Weights of a small contrastive audio-text model: encoder arch wavenet, text encoder activation gelu.
Rows from block 2 of the text encoder, named by matrix and row number. Rows with one number belong to one attention dimension. Each number is 200 + 30 x the weight over the matrix's rms, rounded and kept within 0 to 999. All counts start at 0.
# q: attention query (text_encoder.blocks.2.attn.q.weight, 256x256), inputs 128-255
# k: attention key (text_encoder.blocks.2.attn.k.weight, 256x256), inputs 128-255
q.50,147,181,219,169,206,190,199,199,189,209,167,277,218,201,194,205,193,203,218,192,165,205,185,203,208,184,228,195,139,170,200,200,208,159,116,184,172,177,186,170,230,224,209,200,230,236,247,130,224,243,177,162,170,221,207,239,257,220,162,209,256,194,170,194,243,252,200,230,199,124,161,202,200,122,180,184,196,219,226,184,236,204,178,259,186,166,168,218,239,256,166,211,208,203,156,234,232,227,190,262,186,158,193,174,270,191,201,190,143,228,190,200,157,159,207,199,159,208,214,203,207,190,237,257,230,253,210,195
k.50,218,217,201,236,127,267,217,194,215,209,206,229,138,179,202,188,162,264,195,267,200,221,200,238,203,303,227,204,234,199,205,182,200,241,237,243,193,189,234,216,196,166,226,191,200,186,151,199,188,241,143,214,197,207,205,234,207,201,119,230,170,231,306,202,231,201,271,189,236,226,202,202,251,247,279,199,169,186,193,212,175,194,200,164,201,168,156,104,203,211,163,210,207,162,160,203,171,135,210,202,164,203,211,176,215,247,240,222,211,170,184,107,200,245,249,144,214,207,203,186,248,223,187,139,222,195,242,201
q.51,222,96,202,209,197,200,243,140,186,204,146,223,290,185,170,173,199,185,198,171,184,197,168,233,215,251,130,201,194,210,214,229,202,195,182,179,197,206,205,159,203,150,197,203,196,167,223,197,205,193,222,208,200,186,160,173,191,171,173,166,188,179,201,189,186,185,228,179,262,194,229,256,195,238,307,164,207,181,201,207,215,194,234,196,201,205,183,206,209,186,195,277,200,196,207,226,244,143,258,205,181,185,198,278,234,216,171,192,198,252,179,172,246,172,205,196,159,200,178,181,199,164,251,107,143,157,230,203
k.51,237,207,203,224,220,120,141,194,114,172,199,202,264,189,257,199,183,202,279,197,177,223,264,233,201,160,201,206,173,213,241,206,244,197,192,209,200,208,167,197,197,210,259,244,177,177,202,246,209,217,160,200,236,188,197,139,138,284,222,226,202,203,237,229,164,149,219,177,230,191,199,194,227,264,200,227,197,193,181,181,247,185,202,231,267,204,211,245,141,180,218,223,222,205,213,171,211,196,181,174,185,165,216,181,207,190,186,201,241,192,215,223,201,214,236,179,188,181,228,195,248,174,192,289,161,187,192,184
q.52,200,222,161,191,203,168,185,214,154,239,214,191,212,220,241,201,223,218,230,217,156,208,197,167,206,168,183,167,199,176,216,228,196,166,223,251,202,156,209,194,206,250,204,167,241,218,206,189,220,204,240,128,192,292,191,251,197,147,167,201,273,238,184,211,202,132,208,197,158,179,179,153,166,233,152,251,212,229,220,180,213,150,161,201,204,177,207,220,192,195,201,228,196,164,210,198,174,170,189,173,202,173,230,164,224,275,179,197,209,251,189,202,197,190,197,155,128,186,169,227,182,141,193,231,261,250,273,203
k.52,179,222,243,148,210,231,214,195,177,238,174,210,181,199,151,193,157,205,218,180,205,196,214,179,243,201,163,188,248,198,162,220,222,184,295,177,195,162,180,201,159,239,226,202,296,202,148,158,166,232,254,210,195,219,221,187,166,167,179,200,139,199,212,161,145,207,196,201,203,179,224,202,200,201,199,174,155,205,143,193,196,225,228,157,245,181,143,174,216,194,228,215,186,200,196,213,187,186,226,258,182,187,193,204,189,183,251,233,226,201,183,235,255,230,188,202,202,225,226,137,257,208,180,190,183,223,190,222
q.53,206,207,228,168,137,136,145,172,214,197,201,177,260,188,232,191,205,159,187,148,223,189,229,219,178,202,187,212,238,205,240,151,198,168,188,154,145,182,192,175,187,197,174,256,203,165,187,205,171,159,166,241,210,198,180,177,177,226,208,204,252,172,194,223,150,201,164,226,172,239,244,210,181,187,240,147,218,216,212,166,208,217,208,200,235,188,212,160,231,147,231,192,236,213,180,203,203,180,160,191,226,203,202,218,215,196,197,199,245,149,230,237,149,185,201,161,187,199,213,181,180,224,174,166,204,160,193,217
k.53,197,250,185,178,162,207,169,189,208,250,195,207,194,226,250,208,190,207,215,198,199,187,172,214,174,206,236,181,198,208,257,154,192,205,176,234,208,182,161,219,201,191,234,201,163,235,229,201,212,128,193,177,178,213,189,216,183,207,218,195,259,193,199,167,167,170,215,221,221,254,194,190,189,202,203,257,151,194,146,204,214,154,182,192,199,130,200,192,139,215,199,203,182,193,209,148,196,210,200,259,179,195,278,216,174,194,168,213,171,232,191,92,198,231,279,205,213,166,169,209,197,206,236,224,227,193,165,127
q.54,176,261,145,196,168,175,255,225,207,243,237,153,206,284,166,242,203,220,209,186,273,229,233,199,204,199,209,205,197,266,172,251,202,215,176,245,210,205,192,255,219,186,194,176,187,238,202,213,264,164,200,181,210,177,205,259,223,143,161,176,145,193,212,202,244,193,203,190,219,197,174,187,277,265,226,196,156,234,215,195,192,190,279,241,205,213,218,200,228,219,195,193,163,195,224,204,174,190,209,205,143,186,206,177,238,193,180,202,193,158,197,170,184,205,191,185,193,221,195,188,174,192,195,198,176,238,203,210
k.54,218,181,192,184,230,193,200,227,233,173,209,197,228,202,273,276,218,184,157,199,207,215,170,135,198,223,166,203,205,187,176,232,190,187,233,193,140,203,181,191,204,270,244,195,180,207,220,197,208,186,195,210,173,223,206,270,212,194,203,182,172,230,208,210,221,183,267,230,216,213,181,173,218,212,217,197,186,199,198,221,197,226,190,218,200,255,201,151,162,171,196,192,205,195,216,198,203,234,182,178,209,224,98,209,188,200,200,194,191,177,207,244,205,205,207,187,175,198,204,243,198,208,148,216,248,211,211,210
q.55,232,229,221,176,194,187,184,180,200,213,137,218,259,273,204,214,224,207,198,210,180,198,198,192,159,162,186,167,177,204,196,233,156,157,200,145,210,210,215,167,195,197,215,202,203,229,203,213,225,219,224,161,202,200,155,209,157,170,173,213,210,248,186,223,104,221,186,209,176,164,212,225,151,182,149,187,223,219,200,184,255,162,204,166,224,187,193,261,201,187,241,220,237,142,169,177,217,174,191,182,189,224,206,155,210,222,177,206,205,216,195,175,182,119,196,172,196,208,238,158,202,225,170,222,208,201,219,200
k.55,201,202,251,234,203,256,219,200,200,228,189,179,159,181,200,236,130,182,220,168,200,209,162,220,198,186,233,190,263,191,188,191,244,177,242,225,196,142,208,224,170,185,192,201,178,168,210,206,188,279,219,164,225,195,211,195,184,210,199,153,202,263,240,232,181,190,220,189,250,249,174,149,214,205,196,226,168,187,217,193,206,233,197,185,210,192,194,209,203,211,187,210,172,225,166,169,187,202,186,223,158,203,223,140,200,155,256,181,184,246,180,180,227,231,197,177,163,234,177,191,212,187,187,179,174,185,206,198
q.56,178,198,124,197,137,186,195,197,206,220,210,135,239,158,202,155,214,179,205,246,217,233,231,245,205,163,207,279,241,216,173,215,250,242,245,207,213,235,190,212,228,204,193,177,198,203,214,169,241,203,191,215,200,244,161,196,264,220,207,187,185,246,209,218,233,169,197,221,178,171,200,167,211,216,187,200,173,217,201,186,192,197,255,238,174,223,242,206,209,173,197,223,229,192,194,184,170,235,194,188,211,204,219,172,253,180,199,230,190,164,261,180,232,228,203,210,249,229,178,175,183,224,215,193,239,194,208,200
k.56,229,252,189,200,149,203,217,163,192,233,190,204,202,221,270,245,239,223,218,164,173,183,237,163,176,177,254,196,170,210,224,202,210,205,200,233,195,192,210,247,208,189,186,204,176,189,233,167,223,205,242,178,185,205,179,150,147,200,210,187,197,232,245,231,240,149,199,203,214,166,201,186,183,216,207,200,201,217,115,252,174,217,201,227,155,206,236,210,135,202,141,206,195,203,217,207,228,198,215,138,245,200,196,207,142,202,210,173,235,159,215,237,267,252,209,172,193,150,214,174,220,218,165,219,215,165,165,132
q.57,211,108,156,190,170,208,199,206,194,105,194,189,185,208,136,212,197,235,178,200,207,200,216,174,151,151,237,230,218,192,178,217,193,148,194,184,151,182,227,254,173,203,149,216,208,221,184,174,240,210,237,247,146,198,207,187,196,202,190,199,150,235,193,206,244,151,207,216,204,233,233,238,171,241,207,209,152,179,212,240,178,219,196,190,170,186,180,232,199,189,139,186,168,218,255,192,217,174,211,203,203,151,188,190,211,220,164,152,188,183,232,180,156,187,172,235,226,206,166,173,200,226,192,161,239,171,192,186
k.57,158,172,176,218,219,214,129,260,204,153,231,172,229,209,193,199,222,194,221,213,149,181,196,139,181,213,182,159,156,199,217,198,174,234,198,181,184,232,198,167,197,186,218,204,191,194,216,194,219,199,172,202,164,207,162,165,215,211,240,201,200,196,215,241,188,190,176,201,183,188,220,249,144,191,216,223,234,176,136,198,207,195,211,250,228,219,208,207,193,185,207,209,206,171,194,203,208,238,218,198,183,186,218,196,192,209,183,185,206,200,210,209,239,204,176,254,205,195,256,235,218,210,171,246,203,198,175,270
q.58,210,178,206,202,203,192,189,185,203,246,195,252,183,203,234,175,187,196,209,213,239,157,188,190,189,164,177,210,153,178,189,216,171,231,221,178,161,225,228,177,199,162,176,197,164,195,208,205,214,190,161,207,227,208,214,205,155,233,199,221,247,210,179,100,182,218,194,185,280,202,232,195,170,155,207,199,195,209,182,208,233,193,155,197,202,216,249,189,156,110,213,273,207,197,199,190,194,163,176,244,196,213,228,209,221,206,264,174,184,199,182,175,231,224,200,189,187,101,200,191,163,191,203,206,183,187,199,196
k.58,198,296,170,207,217,189,200,187,198,187,194,119,205,185,208,183,190,225,161,196,163,210,222,213,255,228,203,186,219,180,228,151,222,211,152,206,192,181,216,236,156,223,235,217,209,215,151,184,193,184,230,182,197,161,196,225,216,205,178,224,217,153,203,211,187,210,192,211,152,193,232,283,243,208,157,200,193,157,199,188,263,200,231,188,205,195,205,209,202,194,172,122,194,210,218,185,190,168,198,174,198,168,183,144,183,205,238,164,199,246,200,205,145,199,164,200,181,214,154,210,212,222,211,210,206,255,204,198
q.59,198,164,216,181,181,182,175,268,197,220,238,134,146,296,205,193,230,213,218,185,205,200,170,163,229,158,243,186,156,223,204,224,230,202,184,217,177,185,255,202,227,155,210,175,188,239,181,211,197,163,191,233,197,197,252,178,130,180,125,183,186,204,203,259,237,217,205,162,179,183,233,168,183,236,243,169,188,159,145,193,201,191,182,200,239,179,221,205,148,198,215,202,173,233,199,164,253,178,220,210,181,198,220,194,139,156,185,139,199,154,197,203,167,275,196,177,162,175,204,169,205,175,166,165,201,219,194,234
k.59,217,262,212,168,226,171,203,192,228,148,205,203,193,236,208,133,268,199,170,202,203,188,167,211,207,163,178,213,228,146,135,186,165,227,187,125,196,166,200,154,196,221,201,161,199,268,222,200,171,221,240,249,175,177,245,266,220,247,201,205,220,211,193,169,248,230,168,190,175,231,163,234,179,163,178,205,209,178,178,209,225,216,211,182,213,199,135,218,137,222,225,187,185,191,241,196,208,252,189,204,199,185,166,242,170,162,245,194,147,256,178,133,205,214,169,250,158,178,186,213,185,190,217,218,203,206,185,216
q.60,199,182,188,194,204,157,164,201,184,221,221,185,213,218,260,195,244,201,142,152,208,188,175,211,204,179,166,201,223,196,206,166,202,149,229,132,214,217,189,182,220,195,197,245,192,177,172,203,209,239,304,176,156,189,166,157,165,162,199,243,204,209,189,230,194,197,128,209,171,153,202,187,160,201,191,211,219,174,255,193,262,209,206,241,203,227,212,188,188,153,259,229,233,203,179,180,209,184,154,166,211,204,192,201,195,222,223,190,180,157,233,192,226,188,207,187,215,190,211,187,148,195,205,223,172,241,195,227
k.60,200,231,197,177,142,224,199,166,168,190,203,212,171,245,185,185,186,201,209,160,198,200,232,201,235,196,202,171,192,237,211,197,201,211,226,200,226,149,138,250,153,185,239,188,223,217,229,192,190,204,227,210,194,216,191,165,223,292,198,209,212,207,233,179,162,242,204,239,224,218,235,204,203,149,182,250,201,196,168,179,192,144,160,202,187,145,171,200,192,211,190,163,151,192,198,215,198,191,246,204,186,174,219,206,195,162,195,186,213,218,174,166,218,189,235,210,189,205,214,181,232,207,245,218,167,181,188,197
q.61,158,191,261,177,195,166,193,215,171,177,212,221,153,195,193,214,198,150,203,224,195,200,191,156,205,196,197,165,200,178,209,179,201,166,208,240,195,182,191,173,272,132,204,186,167,191,197,207,214,187,153,216,217,180,197,201,187,188,195,202,229,169,189,197,227,204,187,183,209,148,73,217,194,177,221,188,155,198,173,237,185,213,217,199,214,206,232,157,200,210,194,197,219,181,217,117,246,204,154,175,158,171,179,156,192,222,192,224,275,213,180,178,208,200,155,155,211,191,261,216,196,182,203,171,197,171,193,211
k.61,207,221,177,161,209,221,245,226,194,200,211,179,205,207,192,188,228,227,190,214,237,219,155,216,214,233,158,176,206,192,187,227,215,163,197,178,185,189,180,187,198,197,184,225,226,188,221,227,199,183,198,216,216,206,198,203,186,153,169,197,208,198,209,205,204,183,214,201,245,266,157,168,185,204,200,198,239,176,224,160,175,218,211,199,166,166,164,200,199,200,194,163,182,212,238,176,188,211,233,240,167,197,241,208,268,130,185,238,201,205,218,150,160,159,214,159,225,191,226,235,260,127,212,178,210,177,200,125
q.62,212,226,220,198,214,166,229,152,240,185,162,189,233,223,159,278,244,240,201,200,175,225,196,204,205,188,246,183,221,178,210,221,167,201,189,169,186,194,225,215,175,190,189,167,247,205,164,180,218,183,209,192,171,203,182,208,186,200,173,187,190,201,212,218,160,188,175,200,191,187,251,308,200,203,205,210,175,198,195,154,209,210,202,217,217,173,166,202,201,205,221,199,207,173,192,235,200,222,171,189,132,186,164,213,199,203,188,218,216,216,185,237,166,162,225,203,195,231,219,203,225,205,162,216,211,182,213,208
k.62,164,182,196,237,205,229,177,210,197,271,193,262,202,200,192,219,148,200,243,196,195,167,179,182,196,184,199,202,196,201,250,208,189,182,203,267,201,213,157,160,194,164,182,183,204,194,246,200,204,256,184,142,225,214,197,169,224,199,235,199,188,200,196,223,187,217,184,163,198,235,234,188,176,199,199,182,210,188,231,197,177,144,142,192,255,192,196,232,243,231,162,204,204,189,110,156,187,209,214,200,200,237,268,190,181,218,212,196,214,192,201,193,224,237,204,144,203,214,250,175,155,173,247,173,163,164,200,205
q.63,192,135,122,199,205,223,204,202,200,186,188,160,259,150,206,150,168,192,201,194,160,201,205,160,202,216,200,204,201,195,232,198,213,226,231,183,202,174,211,193,161,209,244,206,190,226,210,199,209,200,232,190,221,203,258,192,189,228,212,206,150,162,184,201,195,228,210,199,191,176,162,182,147,250,223,193,190,215,184,215,245,157,219,254,175,227,152,158,202,209,215,200,205,217,228,191,196,241,167,199,179,254,169,236,144,180,206,159,190,240,226,212,215,111,197,167,218,252,210,162,227,194,200,192,208,210,197,181
k.63,179,159,197,183,150,143,171,181,178,252,220,257,134,187,243,203,255,233,263,240,195,185,182,222,188,207,182,250,225,231,208,266,190,220,137,204,204,205,204,198,225,184,183,185,250,191,207,223,223,186,152,190,195,239,191,195,212,173,170,213,239,224,250,118,220,203,206,224,214,202,187,216,209,185,154,186,221,183,194,146,215,223,193,204,160,183,257,160,163,206,249,259,152,207,153,189,245,225,189,222,193,203,243,260,151,177,196,159,189,182,206,165,217,188,202,230,179,199,159,199,190,201,204,206,140,171,141,181
q.64,187,184,173,184,149,149,199,211,214,200,219,192,189,229,185,183,251,200,206,164,200,156,185,245,193,211,206,209,209,198,191,247,179,216,180,264,214,194,206,174,206,200,207,197,176,260,139,226,242,90,197,182,188,179,201,217,214,203,177,215,226,191,185,182,208,258,270,150,253,210,203,201,222,302,187,168,210,199,163,201,173,214,144,190,213,238,203,205,164,193,197,205,204,198,200,186,200,207,202,212,232,212,279,131,153,168,182,185,186,208,206,202,217,246,181,204,229,222,216,209,216,259,195,195,188,262,193,245
k.64,163,156,229,167,255,197,167,218,239,197,221,203,199,184,192,197,155,212,169,214,187,197,220,143,194,222,212,213,215,189,202,211,203,185,221,161,174,202,184,255,238,165,174,169,202,210,189,236,168,175,202,195,216,200,256,183,205,205,200,173,186,199,219,243,214,217,178,214,194,228,239,185,189,258,244,244,203,185,205,205,203,222,217,264,283,172,200,223,211,162,166,208,207,186,199,204,210,236,186,197,179,190,233,237,213,158,194,205,198,210,208,190,168,196,216,197,211,219,186,186,242,165,208,164,203,194,169,192
q.65,202,193,231,197,225,248,173,160,146,202,149,209,212,210,191,167,179,180,209,199,200,188,184,202,150,226,224,159,233,130,199,198,231,186,209,211,203,228,186,214,165,236,215,232,174,137,211,155,257,216,201,215,143,202,185,144,186,210,175,217,235,161,195,140,177,215,192,220,203,163,189,234,168,201,161,159,215,223,228,193,211,194,175,186,200,187,266,132,233,212,164,158,214,202,221,217,268,217,147,179,179,207,172,197,185,232,159,195,198,164,256,207,185,194,162,147,177,187,222,209,169,230,277,260,138,178,190,174
k.65,190,212,186,248,142,158,205,198,192,203,234,211,261,194,233,153,214,169,204,212,194,237,227,242,211,200,248,182,158,238,199,218,199,236,216,202,189,103,256,262,233,190,255,178,184,198,201,192,166,205,247,203,207,196,220,237,220,204,216,203,255,204,213,175,202,202,220,202,261,251,178,178,224,195,214,190,250,193,177,164,192,190,208,201,167,215,185,220,176,188,218,222,206,210,162,190,189,190,225,201,151,229,235,213,236,205,225,150,192,262,176,203,231,213,212,213,231,210,199,183,219,246,203,200,214,146,204,201
q.66,176,141,168,194,107,132,196,167,219,199,262,203,288,199,263,251,234,204,253,202,218,122,257,174,180,205,272,208,200,251,196,195,178,166,211,186,223,201,183,193,236,181,233,201,188,203,236,203,173,266,129,193,229,196,238,213,196,191,194,192,189,199,208,254,208,150,215,187,225,196,164,159,217,211,203,250,233,172,166,219,200,212,191,199,173,218,207,225,211,170,200,173,189,255,229,215,203,176,185,219,178,188,233,226,143,222,200,230,258,212,221,173,225,217,178,202,192,189,137,211,171,156,176,244,203,176,190,216
k.66,180,203,221,181,211,177,202,210,182,235,217,221,232,131,229,202,154,166,228,156,235,186,187,223,194,165,194,162,187,278,172,243,187,156,118,224,189,204,219,158,252,264,146,207,229,197,150,252,183,226,243,211,189,226,131,163,155,226,166,268,180,134,244,195,165,229,168,196,201,238,251,208,193,207,198,160,252,161,176,199,230,211,166,188,219,195,215,181,183,194,181,124,235,200,258,184,169,179,237,204,239,192,202,227,190,219,196,211,253,195,215,224,174,276,213,204,201,187,260,173,168,184,220,203,196,176,204,153
q.67,197,239,215,195,206,147,222,185,192,183,204,235,193,204,198,210,201,196,237,200,237,246,218,220,200,220,201,205,290,206,260,233,206,174,152,231,205,180,193,112,226,180,192,213,252,210,212,158,245,178,175,199,246,164,247,242,222,196,190,193,148,259,194,203,203,201,191,223,224,258,144,188,224,210,214,193,167,187,203,186,200,247,166,212,188,190,233,184,178,265,239,186,211,202,211,142,188,190,183,182,194,201,207,228,221,175,220,209,208,197,167,171,183,181,144,173,169,220,167,213,187,200,147,252,187,159,198,187
k.67,217,181,179,204,215,163,179,236,247,228,212,223,193,224,271,210,220,205,197,206,198,176,193,207,210,205,239,159,175,224,162,195,201,193,225,144,173,212,212,180,252,267,200,192,171,227,246,242,130,197,204,212,217,205,200,182,225,200,143,153,214,168,222,198,199,171,209,208,214,200,179,212,214,254,210,178,213,134,190,195,261,175,285,242,231,196,185,200,192,221,208,198,210,178,189,197,236,192,219,208,171,202,189,270,213,207,212,206,218,156,214,221,189,199,204,244,234,166,200,194,182,203,199,235,236,200,175,198
q.68,150,269,215,189,155,181,289,239,218,153,190,196,142,175,144,154,210,193,175,213,193,197,205,204,201,264,180,162,265,211,163,191,186,279,216,185,193,180,235,253,194,169,214,225,196,194,222,240,257,196,212,220,216,199,183,206,193,219,210,205,175,191,184,175,268,192,165,178,175,243,194,190,230,290,233,202,179,145,178,198,177,237,189,199,187,142,196,151,212,211,153,197,194,202,202,176,184,207,195,189,205,226,182,216,156,195,258,216,198,233,203,194,154,197,192,200,233,202,149,234,189,183,168,226,174,189,250,220
k.68,219,105,170,149,286,242,180,206,217,199,148,129,189,168,176,176,205,228,207,188,185,208,189,169,203,179,238,224,178,227,192,205,181,205,212,203,198,201,200,173,164,293,179,107,246,216,191,173,164,158,173,203,213,106,233,184,267,203,199,157,221,258,256,193,270,153,227,175,209,170,140,208,215,279,191,211,181,195,208,239,215,195,119,188,244,225,172,200,177,240,203,216,229,143,210,214,250,160,180,281,175,209,215,225,178,217,200,216,198,176,246,185,181,205,192,229,141,195,173,242,249,239,174,187,178,213,200,210
q.69,184,142,263,184,233,216,202,288,291,239,180,200,191,192,200,230,172,214,162,202,214,161,189,158,228,126,168,194,138,183,216,226,209,196,159,204,178,166,199,245,182,200,223,200,199,222,183,196,167,135,199,232,194,211,195,184,218,193,216,202,256,159,174,160,195,197,233,170,193,107,202,186,175,216,195,181,172,217,195,218,198,134,234,200,174,236,121,158,139,167,202,221,201,201,182,220,164,223,226,286,200,209,204,155,188,213,207,161,198,195,167,169,202,211,219,214,203,275,251,162,141,200,200,124,207,199,198,240
k.69,190,186,198,189,200,239,205,178,173,173,196,166,251,237,199,198,174,192,231,179,212,177,202,185,206,168,198,178,257,192,223,189,205,229,227,199,201,209,238,243,202,204,223,196,201,181,194,209,272,218,206,151,165,197,242,243,213,225,232,163,157,188,179,193,216,230,236,258,188,198,141,210,188,151,200,238,197,211,198,196,214,165,200,172,251,135,190,189,219,188,225,199,207,169,234,206,194,223,186,189,252,220,209,185,198,242,195,206,154,248,232,167,211,160,189,152,197,166,215,243,239,168,245,203,205,203,199,182
q.70,207,251,209,199,188,174,234,182,262,166,215,193,101,229,188,201,183,195,232,195,219,207,166,213,196,202,202,140,203,245,193,207,275,184,193,209,165,199,129,223,252,243,228,201,210,198,186,178,221,215,193,232,243,198,190,259,159,167,236,200,151,195,198,217,180,249,216,249,191,245,176,214,234,209,223,197,222,249,198,198,142,204,207,206,189,185,206,185,199,259,176,179,205,216,172,183,160,185,200,207,215,199,199,213,210,170,209,248,199,199,197,277,171,134,192,142,203,234,197,205,181,219,134,215,258,169,192,213
k.70,274,206,221,183,189,130,144,138,200,187,173,192,204,227,165,206,244,250,206,240,199,186,239,183,204,218,211,192,222,216,168,112,132,193,259,142,212,206,123,166,219,225,197,176,216,186,212,238,193,162,185,264,226,221,199,167,177,203,210,202,207,227,217,221,254,200,199,223,212,166,214,200,192,167,201,203,250,174,150,159,200,205,187,171,215,197,210,191,206,223,237,178,245,190,232,167,246,192,217,179,182,224,184,229,227,193,225,214,175,156,195,200,211,201,220,181,188,171,183,193,199,189,197,237,285,218,202,103
q.71,136,173,225,180,220,167,181,236,182,199,181,221,193,214,228,167,238,201,193,162,192,205,222,182,208,167,195,227,148,161,203,181,192,293,177,168,195,265,198,230,192,185,222,213,188,211,292,148,268,175,237,215,225,194,229,236,248,191,215,243,189,242,249,131,249,200,206,160,150,188,245,169,201,198,211,192,186,197,195,248,207,218,215,200,244,236,210,202,212,194,227,237,164,234,181,207,146,177,202,241,204,186,227,217,201,202,180,191,201,236,158,204,187,168,194,269,249,202,177,223,160,243,213,196,233,271,214,244
k.71,195,157,231,165,176,266,239,200,204,237,184,211,249,197,155,208,169,226,206,189,206,181,135,206,231,176,146,200,197,154,207,208,230,195,197,269,214,195,243,160,192,206,174,204,230,162,205,193,164,200,163,198,191,206,201,187,214,246,181,155,132,197,238,162,194,201,203,210,220,165,172,200,160,200,185,233,216,197,243,231,202,218,202,156,186,206,211,179,187,205,157,193,270,187,248,283,230,231,155,175,183,230,207,135,249,173,154,183,221,264,191,194,215,203,226,176,191,190,203,198,205,193,278,201,161,184,215,218
q.72,225,145,205,198,223,193,202,237,222,198,212,241,214,251,188,209,238,193,236,200,201,258,215,193,162,159,201,229,243,133,242,224,162,245,184,232,213,200,209,207,207,161,173,203,189,252,191,224,194,127,223,174,222,146,159,176,205,205,116,203,261,273,162,182,227,221,231,184,161,157,195,188,206,219,240,204,269,161,205,162,202,204,157,225,158,186,204,188,184,185,210,228,237,179,188,205,179,220,201,179,230,192,163,184,223,207,178,199,203,194,172,163,232,169,168,158,192,245,214,242,218,223,229,198,196,135,204,193
k.72,175,234,220,197,206,150,221,235,200,201,206,170,182,197,244,95,186,190,222,201,236,216,239,178,224,198,222,176,220,155,230,239,194,190,231,200,122,175,185,206,178,281,238,147,205,270,198,181,169,159,258,174,213,214,211,223,176,235,211,185,195,205,189,248,181,188,218,205,176,207,196,225,212,212,193,190,235,191,211,234,187,201,230,182,188,200,195,286,216,213,198,207,174,146,181,202,156,205,188,206,169,246,200,236,196,223,213,147,209,194,233,191,163,211,184,240,241,203,248,208,194,147,167,239,210,184,153,213
q.73,211,143,187,215,190,217,193,234,168,211,226,213,189,231,220,194,233,210,201,259,194,180,218,183,203,166,204,200,198,205,168,252,207,185,141,163,218,223,257,261,215,199,191,221,201,202,239,176,201,160,196,222,181,220,190,238,218,202,210,223,203,216,225,211,235,264,192,217,198,173,186,197,189,205,197,219,197,191,234,185,187,204,176,165,245,241,182,160,230,182,219,191,204,189,207,204,199,182,222,188,194,210,189,225,200,245,217,207,184,200,117,229,178,239,202,224,201,164,225,226,205,187,195,174,181,242,232,224
k.73,202,117,252,199,154,194,247,180,229,243,180,240,211,191,228,215,223,140,192,239,201,208,220,187,202,197,130,182,183,207,182,200,188,183,183,196,191,205,269,173,213,231,143,213,199,193,182,161,234,197,244,230,179,208,209,189,172,189,294,214,202,226,211,202,153,173,201,197,230,220,188,212,240,208,183,156,222,194,187,190,199,222,201,204,206,150,190,186,199,195,137,223,235,246,197,167,217,213,208,223,176,138,243,230,198,218,171,254,206,193,283,188,206,181,232,263,191,183,167,204,208,177,204,149,130,213,227,179
q.74,189,200,202,261,181,236,126,189,161,218,186,228,206,181,205,150,171,150,190,205,177,185,190,202,175,169,206,195,222,187,230,153,278,233,224,202,249,207,193,235,165,270,190,219,149,161,201,208,225,243,231,204,228,145,172,159,187,202,162,184,185,226,193,156,206,212,255,255,173,192,203,262,178,195,225,246,204,170,213,158,234,263,211,237,188,185,204,163,260,163,202,203,200,155,176,195,227,137,182,191,251,168,196,175,191,170,225,162,113,194,240,201,181,233,201,188,199,212,190,242,188,240,238,150,205,192,177,170
k.74,196,181,187,224,195,198,221,208,182,216,208,155,214,200,208,170,264,174,232,254,205,221,218,201,259,234,213,207,188,215,202,170,253,194,224,219,206,191,195,243,150,190,205,205,165,279,192,184,198,145,201,199,211,214,192,198,207,167,195,266,206,226,192,222,196,202,221,180,199,226,207,200,213,243,182,155,200,164,154,178,174,238,200,143,192,214,208,181,217,183,157,191,164,230,213,195,162,180,174,202,139,243,204,189,210,214,197,187,196,200,183,212,213,178,186,200,189,193,222,199,248,187,179,227,177,228,225,200
q.75,170,301,176,128,172,161,160,255,226,126,183,204,181,177,172,218,272,214,239,252,183,229,176,174,175,224,240,223,167,221,202,192,159,255,164,181,169,203,201,197,279,194,198,126,208,221,224,212,195,213,143,203,191,166,205,208,116,140,160,192,131,267,181,244,234,172,299,137,135,160,204,175,202,199,203,177,195,241,189,179,215,171,200,192,164,162,182,230,154,246,260,245,166,208,195,142,202,226,183,215,209,201,191,201,214,211,176,208,250,199,177,186,200,175,127,193,244,208,185,202,152,146,199,200,235,235,162,180
k.75,199,215,201,209,222,204,204,227,200,258,146,184,236,207,263,185,164,188,247,191,263,186,208,214,172,188,139,141,158,224,216,199,111,170,187,194,203,239,195,162,201,227,223,214,179,233,172,209,148,172,212,203,180,211,177,195,245,214,262,244,220,222,239,165,211,187,199,215,203,198,219,199,256,206,207,226,234,179,192,184,240,181,238,213,238,202,209,150,203,201,198,199,253,220,226,161,113,119,203,187,227,204,201,182,205,220,221,194,216,207,183,241,291,213,242,160,192,198,197,172,169,190,204,218,146,223,212,261
q.76,231,183,203,197,221,176,173,170,305,249,227,208,258,206,211,252,200,229,222,184,169,39,222,215,261,147,229,200,163,267,171,182,191,216,216,190,230,217,209,211,146,185,159,207,206,279,269,195,178,229,170,189,199,202,170,205,162,212,198,209,243,200,248,190,192,194,204,172,235,199,213,232,199,199,190,239,227,194,204,206,215,197,192,166,186,213,191,204,193,216,214,223,203,227,223,258,244,223,202,214,203,216,258,204,165,210,236,201,201,236,199,155,199,197,282,228,254,244,269,200,236,224,198,238,198,211,197,175
k.76,225,215,226,194,214,203,193,239,210,159,211,230,214,231,197,214,199,138,182,251,155,177,199,131,89,189,174,183,247,123,231,199,155,190,218,290,214,238,162,179,251,163,192,200,226,162,181,174,194,203,193,178,265,198,169,130,149,163,206,213,142,221,143,182,204,200,157,257,226,214,221,141,216,228,169,236,170,200,152,223,196,234,225,206,186,173,238,191,222,152,171,194,212,208,245,224,202,209,164,160,188,184,233,198,193,189,210,235,166,196,121,236,196,181,194,171,189,129,196,213,226,162,262,200,188,193,199,188